A small audio captioner, trained from scratch.
Data: trained on synthesized solo parts of chorales (CocoChorales), 39062 training examples, 6.3 epochs.
Rows from block 3 of the text decoder of a small audio captioner, named by matrix and row number. Rows with one number belong to one neuron. Each number is 128 + 24 x the weight over its row's rms, rounded and kept within 0 to 255. All counts start at 0. Numbers have three digits each.
After each neuron's rows are labels from the 100 texts, of 14976, where the neuron reaches its highest value: "fires on" is the input token at the peak. Only what is clearly more common there than usual is listed. The data: synthesized solo parts of chorales (CocoChorales).
# fc1: MLP up (decoder.blocks.3.mlp.fc1.weight, 384x192), inputs 0-191
# fc2: MLP down (decoder.blocks.3.mlp.fc2.weight, 192x384, transposed), outputs 0-191

fc1.96:153111126087168137129121112161163141114159114119187168084096137142094133137144138153194112139140105154101086131123138126119156136107135145187113165094134120092150135127123139150133136122113101096152113156098123121146092069112100126152090168077084145107129139092136147123133148117133168129123127146102056112147148149089126119143109131128107179123088114128134129167126145155135131116126120140168130125124139123135149117123143125135098100151123105108087126097121138140089136157124139119121115112134163110147164131122156072161150120115113123169121116059136128126163130124134106102
fc2.96:117161131113089105132128122129129073075098115105089106151141143135159089103139127098123151126108142180164112138128123123150156111086140142098128139097098100131147129136170131130172105107148106147146124119143106120095117158153134152146166136119133145126086108108137168096173112110155126146146154110140142146096148120165147138127126119116144118155165176146090119113122133103127150128147123096118131152141141134126115150095136177186139148077152145165134119140140144080130122079127123152117144129145106080157153187121143145094114109155101158070121084123147128155148134106083129123
fires on: "d"; "c"; "f"

fc1.219:161166156127127097122136131154129144132131097101101162134150133149132158140145161136107089106141117082105124123149142107133107138113126197132146124166117091104093122132121155138105163134147098109187093148100122159137082107100110126105128106136145147105092148115133177167153092116114140103140119151117114109136125157127095120143152126095160113108123166137103080154094133154135142112122102098143084138156164141151145080074129118101079103157106145100123129113137121115134146119127149137122154173064106140135122122140174115148131127181122145120123120112152162102132140172154126094
fc2.219:108113077101130107146084173101139100174137118177141110110155103104165134127132140148178158117122116139186131157151116133125113146154101143134115124105093114127122108162153153142146112131082143139119103076112084122131140166095166144127172150132149110108107146131126088087097117162128111141122103111149112166137123087164157135142120135148125091153174137110144123077127115148099132140117110104073136130142114156128135128134071124074126138144117112111145154099125112133154139172117115071114130119144104130156125127109119123132175148133166147124119140131102169138135137071148136107
fires on: " "

fc1.250:117104106123148114110161108163127133125124116093117144125103145137103133153125136124122114110180169084126144156144062156137146138144113144121156152105130110113100144118122115132121113125180102101150139145132115174120119121140126100122114117140127147085182141169154136148100076135085144121174115131121130124133129139149087128093101113111145097117135125143155121164119093134136166060164132147163113136111123146116094116096137145125080154152096165132124123112094131127120102072159106180112138146060145112110128124191164127143085163141130136136129135140171143115095131122134161127
fc2.250:133175127121113125118136147099098153159146131149103152135162122076145160118109097163096120110105101102178136120188121141130145167160121125132133155106111127164151128114110102139092115115081155150119110081146157152103125133145136131147097102138103103171117092138104115105120139135155121128123175150127119104106155126114156109168172105117147093144098139155090135112116144086127124146089147109113120092147146070087118115158114146119149121121097147109159090105141099159157117126152119136121125151120157162138102114106127117145162185110142138157160176114094160115132168121121094114
fires on: "a"; "e"; "s"; "t"

fc1.32:143164131146112084119108093134123165166143113142102117132147160146124164136136163156162115121177095120111130165156132134119119153116094149134147126107119126088085138118135121125129157104116127142140101166087170142146124115100081137097120086098160134087115124178143146184145079118158152105146180161146127146124149102141110100142115099106141169151109120098114090094127129188122147148113128116121105142145123104149159108105095126092110122131111120129122137126121122184125105131075157095135095157116187098130122144117162093137147102145149108161154107103121119138113143114142140125
fc2.32:164149166143163155143135142119129135080148142111130099169138181132104131088120131113098112140109102141114112087119143154145116078135158093110167066130125132156139119145112121150106116140094137111132132134097172127148129155124103134127139118122121118194115148127128160113176140109149109155145148123124150061158123137101123137163156090110146188132095115103119142129137133108146065144110081141122114103125163107144110113152145172139159144104132106091087097136126093098127121093145173132136123118151155133128159112142105148135113092119058141148141136122124138112162139136140109134
fires on: "o"; "5"

fc1.144:176190129122134104153134102139122143134135103117110140145135155110140127133153176138117130106111109102109124132135139149079132147119082143151123105109133103050137137097122093157128163131141108118122153138120165166107119080108076129117102111140170168094097130107167121129158128072102155149120163156120126145121147099132138114157147123094148148107114124109126059118130155170135125155101121145150134133130131088151170107099099136094117122152092137135120131086121089144112115080136137160157137162128159110101155157178126102108113100132119115134122108091149124133111160159116147127
fc2.144:169136117130165109157141089148134131166107138096173126129121129085145096118153139125113118146097124113152120105109132142128135137142127115161093099143170091090151113083136144139093145165114174141120173128127166166130124124132123094097136159152144134113131157103148085112143140096080162127093130124140145136133147101139148157147169107139097133115099112097127119127096124145170100157120121121148165075131113116127156141104107132093171139151098166149123137117141121181133104090124095143171104145149154125149159113160125085093102128145082116120128112089142088143115119185116146108
fires on: "o"; "i"

fc1.93:132158126141113103138161110167122138138103115119097196123118156125112139135146169114139144088130126083118142158122113133053124169140103141140117130143079080105113126128102121153152150138145126137145133135066129171144099119094136108099128147154117123096142151099107149154136111082117127086125134175167115148109129103152123074095122144109160125095139168129103100134091142135117166115099161139144104155124138134144141130103132131132143096162150147120114155069105157149147116109121135157152134157077105140124156144135167102089136129146121111099121103108161120127107135176141134092
fc2.93:131083127142137120127093147166107123102152154146154141118069094116097104144135175121162137120135150132129111118092131106087110149114129117143117156123126153109115102101142173153152127124130158109129150164120150148162119120098135115090131145118124130101170162150105123179108148093109147144107117134167121163099128107140111128088120151172075119118130145118109136100109090145112159106180152145109121151093119155103120195104126123105149119161149140136091162124127177125147135146102131125153093142104091138120181094153121151126129138116125092112113093121161083166113082158106120131
fires on: "a"; "<end>"; "4"

fc1.102:152179141141126139125162128143155170172114127120107187100136129117101173139146146129147120123145114105091109114147107130078093159123099157150139113120089100107119133125115136160124198156152091147132140147089105128129103085100141092115111129137132160085122118147133141143142092117135155087119116185113094118139121123102115074131135142087132128089128175141150079144122134149124150124119142128155101185159151123175134099133124127103111098160126127143119157098115131127128136110118147152115159141063109178137116169137145121131123124137128114110113101096126137082143142142149150098
fc2.102:175138109141126140161121123159142160128112152142149164128132098106098144160121170167137156138146110119087119132128100120086093144142126122161150128141096157084126079077117143154166143155124092140127141159083113139190132101098153100097125124111088120104158121158123136142111156096109149131091120165144110162110115126143136094120142134153085134113154161109122084119099115147120158152142110137125112166119135104159113118117115145110126121156144131125143160099136157122148144141119134136160104189097105150102154130131143098106105114132103099077128064078152140115169115147131121100
fires on: "a"

fc1.135:149168130133128117141161109125097141133120112133134144119109129136130180120115146134128100066140129076111108132113125156112129142128107186158116109129089108078103126111133116127124174114182095130145156165121129160130116093126096091089137158148140174130110116104187117153120122125116176111130110133175112116157109136071128117125122108078115143104128141125171087155111150159121115131102133108204102121148150129143159108089102128090122143137121109154125145090109123124122136107128141180127111152112147144104113128163093100138079123165121145136160122128131155101141115150132162103
fc2.135:125131125110171126142140116148136096161097097100130117125141103157134086126119101124128129125194120101134134128105098136163111124117116127158114136169131117106106136129105112172119128101134132140146103119096089140136095119115145114115109132158117145148130154103143141165133149110069168127140110066130152131125163162128122175108133113124125105093126148126118111182067133124124122147137166132165159124101075193139115096129115137098119086144157116149117147100135169171119101123138152142139152131088147121144112129124118054145114119141164155164132135089158139150166124133182109120
fires on: "l"; "s"

fc1.73:134140103121155078128143116153114127111059092119164207116122145136114120134164145090145105128134111094144138129111121156098133109103143145123118141160115068118107136138089146126119159188123113113156100134084139162150125140114125153111124127138127134101157117090107139172121114097072092140126131127176114123106109100136083107109174156133148108097123173150140098149097121142134161134136137110144152122112117103107115150117137123117170088145159154143114138090151105135158101126140149168141100150096167163125157117147149134140092125179138108130116083148149129136151112140147118107
fc2.73:163123060155134072138128124181116147077118088144120139140119141113139123158158176127179137087146117145157134149081126139118125140115145145139047144154109110116104142125104160118156127147134116109155098121111129141126114113113131170160117137119113122101162134068115124143131143102091107133113121126180118147099152123130145141116125162135140127115175143151129108139094110157097141120120146137136175162104105147143136148097119102117152108165163112127176180080120196132150118148113116121129117114112116143118160126146119153111120123137143125092121092104136140159116094131133091109
fires on: "t"

fc1.311:152159149138147094151133120154138154132118102102110147115151175136137132121139195146109118092147108098134120133115132158083130123135102134147129117152090088079131115104125125159107152128128132133136142162098176169124112086086082105099136137136154161135094147126172148144179101079104158134139128140148125144138130090149127132146165115094161136100102133128122077165081131126125121130100152130174118135131115101151153131111094126110131144148097137119122122103098112145110100095150164158142131149112136125124167125182135095101131116159101123141134113098161126094115153207137137125
fc2.311:128110110164160092134142132144119119156116120113154141090115136114155084153162136104168099162099115125156123140097127151132131126141133152194088132148165075082146109104139159165094139146119157123130132136140173209149115107132109101097108158130145133098138184090150092113150111084094154122115113125135129155120147096121130162142129139148105137112106103131123126126085113161140108131120151130119147119117105182132163152126097120081127128155135143147113123109161116171121103121095105127153114132141123103142139129153138112101142134174105107124125137107178105144103129185095134093
fires on: "o"

fc1.50:160129163118150108124129121149152150135152114112140210085118146109142145138134122158181089105120102137063100167132134131126135130135125177172134147097122123098144129129114115139124134138111111118149123151110131139122098058118085124134107139102103123118114133113156160127151129120138158105122119156116058126136145155056128115172122140085113157119095116133148122160131136196144121125104127133145100129139166121159146093122130125119125107134098108097093116104103110143116132140129142131109102109138174130158115139121159076152144133125118131173138161069126125104142147131140117079
fc2.50:146191165128122095104123107139134106054102117159131123147134132151149138098148141087118127120109106165138116123135157114171127105110182147116120099147101104117113135136129135131130126130144094156172134112085130109102154138151125146139155131106131120131059108101148152114176105146161132151118131122145133090140113111164158144117116089084151115126146174138143106135121149096129141122115085091121109134144164137134100116112130183163157121073165126102130111128128143099122119085182125156110150134125116117167138147123138122108119091205110128095146105128134141148155147122166137124
fires on: "b"

fc1.336:144158152146115145173145119117112117132159130148078139176124154120115135129109121157111132135105117121129128130151146137106119108130105110157144110105124097093148107119121132200135191094079132113108083160144105129135116126128134143111105085111126141110130147136086204117142139045177147130171156131122140128089127138101094102169144145126124148184093142133112145098121133159168113138093155121081118126140145137131140143103150117115102121135071107140088110149174151123127132131105134140155107133146084110111139192112142123110133114145146138124159116135127146121130140123102108121
fc2.336:118070143089147181144094121106130107118148138159145120115143112131105124129165107156128114147153095091122151148150084131164104134162107135128167126101144168120105114138124143117138098112116146126119137137160119127145133100082129089082141145075135125149141110194140092120106097186100140145157095153089108148155098121142088115104075103104094147155118140105149125130149137132149191090175139170125125135097142132134081108149135118116115133137100145108129102150099115112127153157144147108141118148125163117102109140171126097162133121122129122137136143151133117117092165107134142170
fires on: "t"; "b"

fc1.379:144169151142156137139135143125112127136130146129083104167126150140077141090106131156089118114098117106125094110152139132112131109136091112149169103101107131117169104105142129162126152103075145136135125164135148130143103127149099132112141110103141105133152130171102207174149123070170158121145152117153128111151099128100093095145168099107120150165075103121119141102127101171144088110093158117113088132170149140121122131092163101152146137156110112157106105153157155107113100144081170162143110146140115127133144144128119131126104146153129136117124105125120119129159105144111090125
fc2.379:091079142095148194156099098144134079115150141140151139100121111126084110136162087149112085155135127104114129155134098111155126133150112105142132145157156151129112086127078142131119113098113169099150114143167105119173143123087161070108136131075102150154156149155089107105108162152095133134146113123086089158103131143132101140109083135151102125137121158142115150147135145090145166082147150191134114123088102127130108148153159116136122130141117162114119107132110151122136151150148106110152138116122108113119142133166143093114134150125121113125114154142154148105104130130131138163
fires on: "o"; "d"

fc1.243:120132146119149126134157142140144153148125126101140187084119159133104127162121112184152082118126116133051079128124104137097135138127125124159140165114105110125122096136130096138102150148100113107145124153101150124143110076107100117137104133110097129125119107111140182139143159107147146118131151164123071145125130142064130083175138153111105155118088128141121113162128151186130111129100161151163102095148124097153157114144134130116114115139118108107105122124112133162106112145112177143130107112127139133181139121133171094126145138118116132176149155088141120109188131145136123105
fc2.243:137177158125101089118116133121148122092118126149118128162147135138169140099158140071129146152089096166144126140134145110157097103090158167093112084129125094136114140150129118129143135128116068145162094093135112122094119134142126166136148123101149112141071103097134140099168081139163103145149128132111130110156121133151142128137123117047178121135161165121132131131143167132109147147104095092093130147129185137180119093140147153136122137092123108087115114117142119109152121124159133117130160117130127111148130154119146158122127088177121135122122106149117147117147150091174121127
fires on: "d"

fc1.377:142167155133128074110130152148147133137185128108098145141153126141124188127156169154103065112110142097108120141166140099119125139126112154132150127133123111112071132145133127132101176157141118097153110144105145111114103130095106128113126079126171167085116095143119147184124067141150156111135147165112119131152113137108091080154139162122138104122141150141103086130120117178150148085120109097128066137158137113137128104085115107133098106166114146107122124130118107143138138119115137128122144117087095130131127100131168106170148145144121118134116140126105146103150147149161160112
fc2.377:113119100093127129160113150095179078174115139144134076153141097135130121081124168128130194116145160133170138131117133133102128147137093108111098089097127112157119147162171117116151102114129133130086147094100130120115136144104159134124162157169133114117140136131127123105081129162125103114152110128167152143156102106151163095141130127122140123147150096108156143097169108134084103146122130112116130111146102157146105117133135119115138186099122088122143126133091140120149129168088136073115140137165133136164113138089121114114129149110132212136125133144113113122166141099133099113
fires on: " "; "<end>"

fc1.53:140172134137132121103165138142127148140130116111128165113126167166129156128135150134168091119155133108138119118090137163112110123115123140172134106152119106088130137097137147146122186148138113118118144185100182142158096064095067083091112151140143164086121157138168146151166107079131143079137127162154086106145114086120106130146132140096135146114096132111148095139099118135119118116126122134152085138138155128139142106118123142112102113139118125102093142133114121155140126113132185130135117127086151134123117138140145120138134112156118117133163123109149104097132164212126138101
fc2.53:125134141146128149141165118156098114140116127146100130104144112085116107159136102139108120112127138103108101122152123073083121131152132098156144106179136123135139141187133138153117114132114161121130133131146126127136131128138153086178073101146130119143126151156127149125127124101116173153122124119115143149113168145120145106124153143112172110120108083147057136144105102122123115101140185106147123158136061122115144140126093107141108079148100167135148139115101148076062153134127119147108149177109084135113142094120153124128133210097119112148124133101128114129114121148142115149
fires on: "d"; "c"

fc1.119:136151147111121144146138100142151135161122116141118152093143136136113170146138146153160125099160109108099111159144106129082121181134084146156134122111076121076088133114110112147134174099138105141158136154073097132160117099104129088100117090119117202085119126157149122146132123120107159095108136192136101141118164101110121089135108113108138132115125141149139047128132150148119168124114132152148095157132111133174154105125121133095090116145144109157128144102119144141126144129073140129128153145082136153119121160115139088113113117140142111134109119106140149122114135119163148111
fc2.119:172096135088137158182149150130161136161109158084126108164139077151100128127147145136116166150124134104126123099108104117078087124124112126114117101115138141105118098117156141134143144156120106133112140153114118162154107125102140093068179176146113130113146121148135146158116141105074142130111087128160147154140114150133120093103159148112070114132157152108123116104121121168132134136146130106119098151148146169160105091124129125081120159157127127155120153112110146109143115162097152134162101170112099156138127116130114123102089134134116144128118065097149104114181119148150120113
fires on: "a"

fc1.215:112117172090135172115135118144133129131148129113150154098100153142065119134096109116122133141136144124138139115126114124113119191120096150124133128120137125116134130118134165140146109118158112109132170140154105136177100134120126112083136130129130174084150172179096124173100094130085156120127114116110116129133113091162074156089102117098109128139103162131112129129129137119161213102173111143118100111136133117132108132129160110129103114185090121143138125137152126123156150123096145132162136148072130138101124099165145126143061138157103128124105119147178116118087101118130126118
fc2.215:154150114100153108107145113104125147122129117166142106115153131116134178127133100156113130120126118128138150135154157121126126172143133156121139104123139145142126138132144149079131117118126104107123131084112163107138148126157099153142155096130122107120121104144126119132097101194133121121086113143113132106139071159126127117175162147095123120129121103116129089112153112142103100165117080072117116109201161089134123101118129108126115151133109104111189103118141075130164162171106103085095119179129172150099060101099148144159126145131134132145149153137107158130145153125146106121
fires on: " "

fc1.112:134121119139132112099144188159131171192122079125160139091137149115094136101083140104155092111134153158115119106154090143123128116119134132097114126151079120117117129145128164159103130150138141150129152123109109140147104127110142101136185113127145157131105177136138140164145111112135118147119124101123102151156136090176108148100125091128163102085104150108126123143089103120083114107120131124160121148127137109127139126148072147118101070171131139137129179106120124124102120096124169160123128113055142147161153115171131125130101138151111108143138112082120155118123115113164153132
fc2.112:121117087105110094095114152102061163144127114153160108102142147132133120120107097126175134128154140182101157114131093166116103114154166146124149147138091199176166079122143154148151108153166135132100166119110126110135136109118127104125150117113135085119089153134167133114166119140179064143148120125123106121140084087168115129121117137142112114102138155069158137137097092122101111164136128140117129119133133099142109101150097156135087117123140128092124122130137122113136136092156170139145113138077136149128118141152126148146131105145129111118168137114133137114129146126116163160
fires on: "d"; "c"; "e"; "#"

fc1.285:139142144127145093120155145143142169167091130126142150120135149178127136157110102160162084091171099135090090132145097154107121118114117172148156155099086117117117109135126125138133147163127103149125131142113091122146133072126117111134122140115136104097111106136200172166146066121141138128132125151136097150150110110103123113143133131098111144144114136132150114146103123194151138109115132108167126110150110095151143113125097129090102092141102116132131127128124134159101073156106189157113084121109136151160109119114140106145129102157150107159156142107122135128192126093137142115
fc2.285:137167137133103106108110128098133137109105108136118127125148165115138146100127127115132152128132092151101142144101147162146126105089137159104120099128113141160132141123107073113133139132124084131159096109094118115128131115115110148154140107086124127169102121096120143105176161121167091125155167148121101094134117133126152095149127121096142155119142158104152116129166162142116107205079094140119122109116140106173138092158170154133135108086151076090105107127180093129153156115156167131148151102150167128141115178116114125128115060148125145132121122111116129121163149129155101108
fires on: "b"; "l"

fc1.345:138131135159115115141163110138140161175169132122136138136090155137121121150080153084136133161113146122114106103104167115124094118095107152158154098174123136090138092112153130125119166127139070092152128151146127142167086091121118132118113105161137140129133157108138115141102125117104131137112104140125137103161134150124131105118129124129140164050118131113146130139084092145052094138130134085165093152155153145178164091148124125077109123136132111124092146114149118150117154111106120132144163143123128155111133137115138109160105133164103139149131086138170121122088100168154138115
fc2.345:114093103161111113151163112134128132170148128134113109164091140185134121150133140098110117120135132125102106129081130129127128092112120139170146174168131135106133069147140082145131123103154089111156140164119130141119124105104125114084118149130111094139116137086140137167126143122119156144154119112140154161139117156141156108108108100127091157092129143081142148158067107163087093138110152122195116132117133166154164115098099140099109116106160136135100168115092168136085104136139118162143120129147146100123153128132146117125161111148112121151155089124170129148149096138128124175
fires on: "o"; "e"; "l"

fc1.192:132132118142151092126136153128169134210098120124109139102165137119118164116137134176155110104121150098113124137183130102077121150167079135131149104102070105109146145121152155164146157128115146165136147116071111146151095140129136125117159111162170149081135168131139156146132089094116169124097132124146132156127143096138122115138160135135149112106138122125119093117106078130122126114092144109126123152147111133132127086091089113132111072176133136148118171114106153141111125130103129134124148130093116142174138109114141066129113150122126144126117134112104121124149119136169149089
fc2.192:080123081107138106127146159078126125160093129138131107120149102137153123141109055152134178118143142127150156152127116154110153146151116153116132163122117137205130137164153129097134109144135099117081134083137087120108151118169144140140144134163129105129120113105142120117093108164121087117144109101142147143142088129130159108138134152120112088129155108128149109116131119147100135167126140102099138077167108133135111103145114097112114144095114085139189116146127108137156154176090133095111134121125123136139067126105130144143145144132178170140155163157128149133135151090120131127
fires on: " "

fc1.374:148146142134129110114145137155133150155154103102136187110116172129118128132110166103183088135127129126105136116119136150105101129132112153136113104148117103079118153127131150171110173159130115134114133164136173150127086076090094110108133140141157148088115180128149159156165094068134152102152112122128111121149122117128086129109118136099143146094089139105133119136093120165100117107109125129131108126131142131151158113129114122090095086163090128089081152109104120162128120125114159133136130138085138132143129138136150090135132118163134109164184117112147103098111169176161135100
fc2.374:134151171150095124108143118155106106095116117120085174081130150146149119142145102128125113146092131113107096123156123053111127145116139137142154147151124112135129105133131119128108137106099155118167094141113148109142094138118102125124102130114120123144103124125091194141144130109158147126120148143133116131097154167137107086143129167132157120141109176158047141132096122127155146099139143129132073184138173121100126124108149129161115101157137188096077122128134142103107135133116138135125157146103094116127148137109189126155165150144097118103104094122140101121136137165105116101
fires on: "d"; "f"

fc1.314:146190148115124114124149107144129150146136109122104161153122151129124177160131166153139117126161119096130136137148131128099118169133093153150139104107098110074123137101137121164143191108156106140140150144089142135151092093099116122095106106130139166051124108139166126164137107088130192096119160167135124119113135111118103108123124122103138134119119158126123069112117129143135142131109124121156086138144134128151131085095122140106076104158111120125104135095127159141135135113104141129139145171061157132103128157124149095145117104143145118133148101109133128124111165177143148091
fc2.314:148145115108171169162101116138102104111109141129113111157145057127125105085172110163086149105151109097143117115120102117145107120163100091174143128114097156109165104113116135152141106125111166152153117111099085130170099117094128101110141148123128109170149119129109146119120181137099167147128106110157124126141127131111136140127137111162099129151139182149127140129107111103144149124120152137158145143115101138108067113101134139126172136129140120125115137125123163108152128133155144130126129133146108153141138135171092087146100145145124154088113148055129100121184111138124098071
fires on: "t"

fc1.313:161175134148122157155185108129134129161110143138119150173108106133105125132131150124106142105134135095135129113121113177068119129145119085138097101115104080076077136159088134176152178155112121113100120146111130152132136120126139111093109132152142130112143112137114130148112125081120101113167119166166158117125123093082106096140168134068164148133137117121151120123128156153139147107074152125114129151137148109129160141153093135107140125133095113156119158103089124132136097127094169115142093156120125149128139138108124122091112131123138107128146095132121155084172112078159141132
fc2.313:104117088107111134154121121123135099131118177107149141134103100111115106143141112137120117142124151123118137159098114127109139110149131130150107162146151121162151104087140114133121139144127147105117138136153089156136158136123187098125123169140065117107169151083120099082111204103127135099142123142155107152064123145119139123119128180199107121145148124127134155122135097119151131156140140153159122072097076142125136166130149118110132129105113125141116144166130171149155138147161101121141102104138079104132149131102140082080151135103143134098129141124131140132156128167084129103
fires on: " "

fc1.29:108127142104128146128135124150143125120150116098125155114107134143078126151132109119114118136119129119118139124123118101081133166104081151113146147126154090121119128130135156134152110133174113097136130146162117144168089113124106126080151131114147172073146159156103131192114087123086148127140134117096134148118117102173065151094091127102130121157110159118092118142126132147148188104167118146117102115137136093144135134099159098137090122189107130142131126135139122120155147124104154126165147147073119121092126100180167140142074119157102125127111119145180127142091112146111126142
fc2.29:153152115116166126101146097131122164136139111159136107110156141130131188131125115147119130116128107119146150120134174136129136180142120151144122108140144137147127142136110148085121132120124118113107128104109179106147156118141108140142132106136128101119119103145115118153111093175140123093077121152118132092145083142116129132170164153096137121124102100132127113121147128124098087144109095083106119105206146081135133111135134098128128154137110098110182116128131098158155162177100123080088109157110165161095044109079135138155135133137145103156159162140106134120128151138133098125
fires on: " "; "m"; "<end>"

fc1.113:145138132095151118120147122143132140118141091118089157141132149078103174088114155128106126094156157105131153118164133148102142167124099164144139117093098092098134126139135114187105161127180113112141145124102110173108086121095110122101127087158152142113134109121136143156127110114114171132148147137121096119141110146115093103121151103091133124096106150139125117166119129130124129111108150089171110106165161143131115095076139144132102139160103119138136117066126146119126121084140147172123148171061152147114129113170147089158085147148117160158138119120114108099142138151132134107
fc2.113:134131135100116100115137138142110129164158113122111160153110115095117126098129115138133143119141134122162157133159101156136135174148091148144110145088106119107128140108105098198109090113139117147157149078148106170106086136112114140101123086143123146121143104127122115144100135134096167146140160140113114144123169139116127142101130074090126096101132157156131102145097141160127182133105163120130150097100123160126082087135131152113140128152132106137146114070137141186159084108130120146184139150101174132143144137140122070143099155131142162159129158125120129132137127099156120080
fires on: "t"; "e"

fc1.171:139147117130137124146140122145101150176142128131119150146134139153123063155117146122140120165130104125114127115126114165108082113130105129154166144140131103086120078120098136189122181139082136131100109180153149180143128101092154107101081126134140103137145135150139155140122083052118143121170123147141144147119138108140086110128141136124134147129107121114111117110078098169123148132145162109115135116136134127148126135142077133075123113153106139145097134117147152167126120128095170132149086156097134127107132170144142086123141101155146107156178092126161101119119165113128130133
fc2.171:147159146135107125112121119111130140074156154112127122122126165125175134119112160121159138156133112161120147135148170129131141106097142142111140095093129100116165147101169149129141134123121126161097120158137142123124115133182089162123121160121128127107122132148161125080174094107184120110132140132112119090114130089123094174136129135118156169166136090109128153108155120118168130141146101101099124162125175120118149140115130147143124159113103135141078130152163124122144111087152144095106089098159099087096138168093164143102157080125140110090134100118105123140123164130070133098
fires on: "d"; "c"

fc1.352:140156122115142146136142110133129154155107098109129127105154131170104151145131166145129095102172099084105116125129090140066140133097091136147145133136110109095089126128119120134099182145142116150117129198086131116162118091087123086116115118115134176091123117176141162198153106111113145103113128184135097122135132075134094094133125143137146127137087149146123071140137154148126157106137151143161114156151128083141148132128122122117112111156139138166124140131130145151117126123099190126121107138093137143110116138122164099108129113155150079128117093103134115109139138151130135127
fc2.352:145122113122134126129125077162126127121114128156131162116117096113123146160165165131158090113129093081121137123097149113092096131143124145163104117148137096069108168148110151114150156171142126141144109146122100158160143121097162123104108145146148132101160158117105104193110098115073154117114079145161145139113117134120118124092120144147127121129129131139151098136114100160128158114132139118146151130111070151141143150105112072094143082170143104164160181121137125138130155170121123139097129125122129162087114097130112118143109128146188098127121135149102090130098109139161121105
fires on: "a"

fc1.43:160149131134120106090157148161117158119128132113122150147114140138112152123138166130142066115144140119148133125091100174107112130136131140146113123125116128092109129118116122164123175151162110114119156165103167151115103085073082102115125142148135170090139126113178147161164105092127167092154147148149103127132104112105078111146140141080132126094121152115143099148129121153121116112119118139174095112139149133136094120120139147119077128128117125120093161129095114156118137104123169162152112130079144144107125122158129119148104119133100117145169142117149130048164150181136143099
fc2.43:119134129126128139160124130166125132132121094126132121097146143148120139103153128127132123139144123098126133100129140107112127129126143095140121105174133118122121115146112146127095150100107173135118106153078161095119157131098140065147110117130117133134116139178118155135163145136146135107129141127113121144133133104138111092141130147121180132128100130126093128144114099114127111076117205122140102166126069126127129151129142101169137106143155159095107136134070197163070136137122137117123151129090099148129131126088141072129196133096115117142131100108097109140140139151135119220
fires on: "d"; "f"

fc1.308:161151129104134077105128105153115156110103109108157180098106169118113109124166167098134119132137111106165150115097149141134109124086145179123129131140142090126124138110112143135105158161129114128161105127109136190136095118112108138104119127123139133114143133090111165169149095088092117112138128159140114091128108114139067105097150134104156120113103174135139090129101118136123168131148105107123127154122161146126123138100152135123161112133154150103098139102158110124159138122138169149137119168096168146126161137140143140157100096182137130121112080124163114125133128192146101075
fc2.308:149111054133124095145116127153114141103143092146130112136143148090122122126130172143178143071149138154173128138089127148116137149116121128107051143106099155133120139161116163106175119116135120123117105118124101136131124119097163169165160107135134130101140138092102126148130129108105082116125130114157129151123148114123155136120136148132122123137164132133119097122121106141093142150121138123119187158146107149157151171095115084131144113140162094152206187096136162122171155155097119101110117116134116143128127144136101167108119136128145127099119089111133133156115097104113089106
fires on: "a"

fc1.248:136164138146133120136160124145168167172108131106103177128146121152109143162137140140125125134144100104077134136128121132064092144135079155141168132134103109114115102109116113153117184141148085148120136162088107151146121068108140097090117113134115153082134122146146148169119082100119142089117126186140115136130114117119109073126128143106137131088141149133139079122109128180128155130122147118139098149156134129188123104126116119088094116156123118147124133123123148160134121130082159149127130143062098164123120159126156101117128114151138129108136105114151129091139146137139156104
fc2.248:166136117145130140146150136162163157149112152129109158155130084112123154134138169147137167119123103113111114113119124106079090145131092131157150114118119137075133098101128128190168140152134109155125158148083116180159103117103140119098123146131110117093153127159133126135124125114107175141084136173139129156123146140130145098129151132103083124109165155114128107110107096153133147142124152111114102189118119160156107090108103161104139115177143136125108167062108173127135114138123117147152132156104094153111144132144125095114111121106101115083116083097134121127184111135132124106
fires on: "a"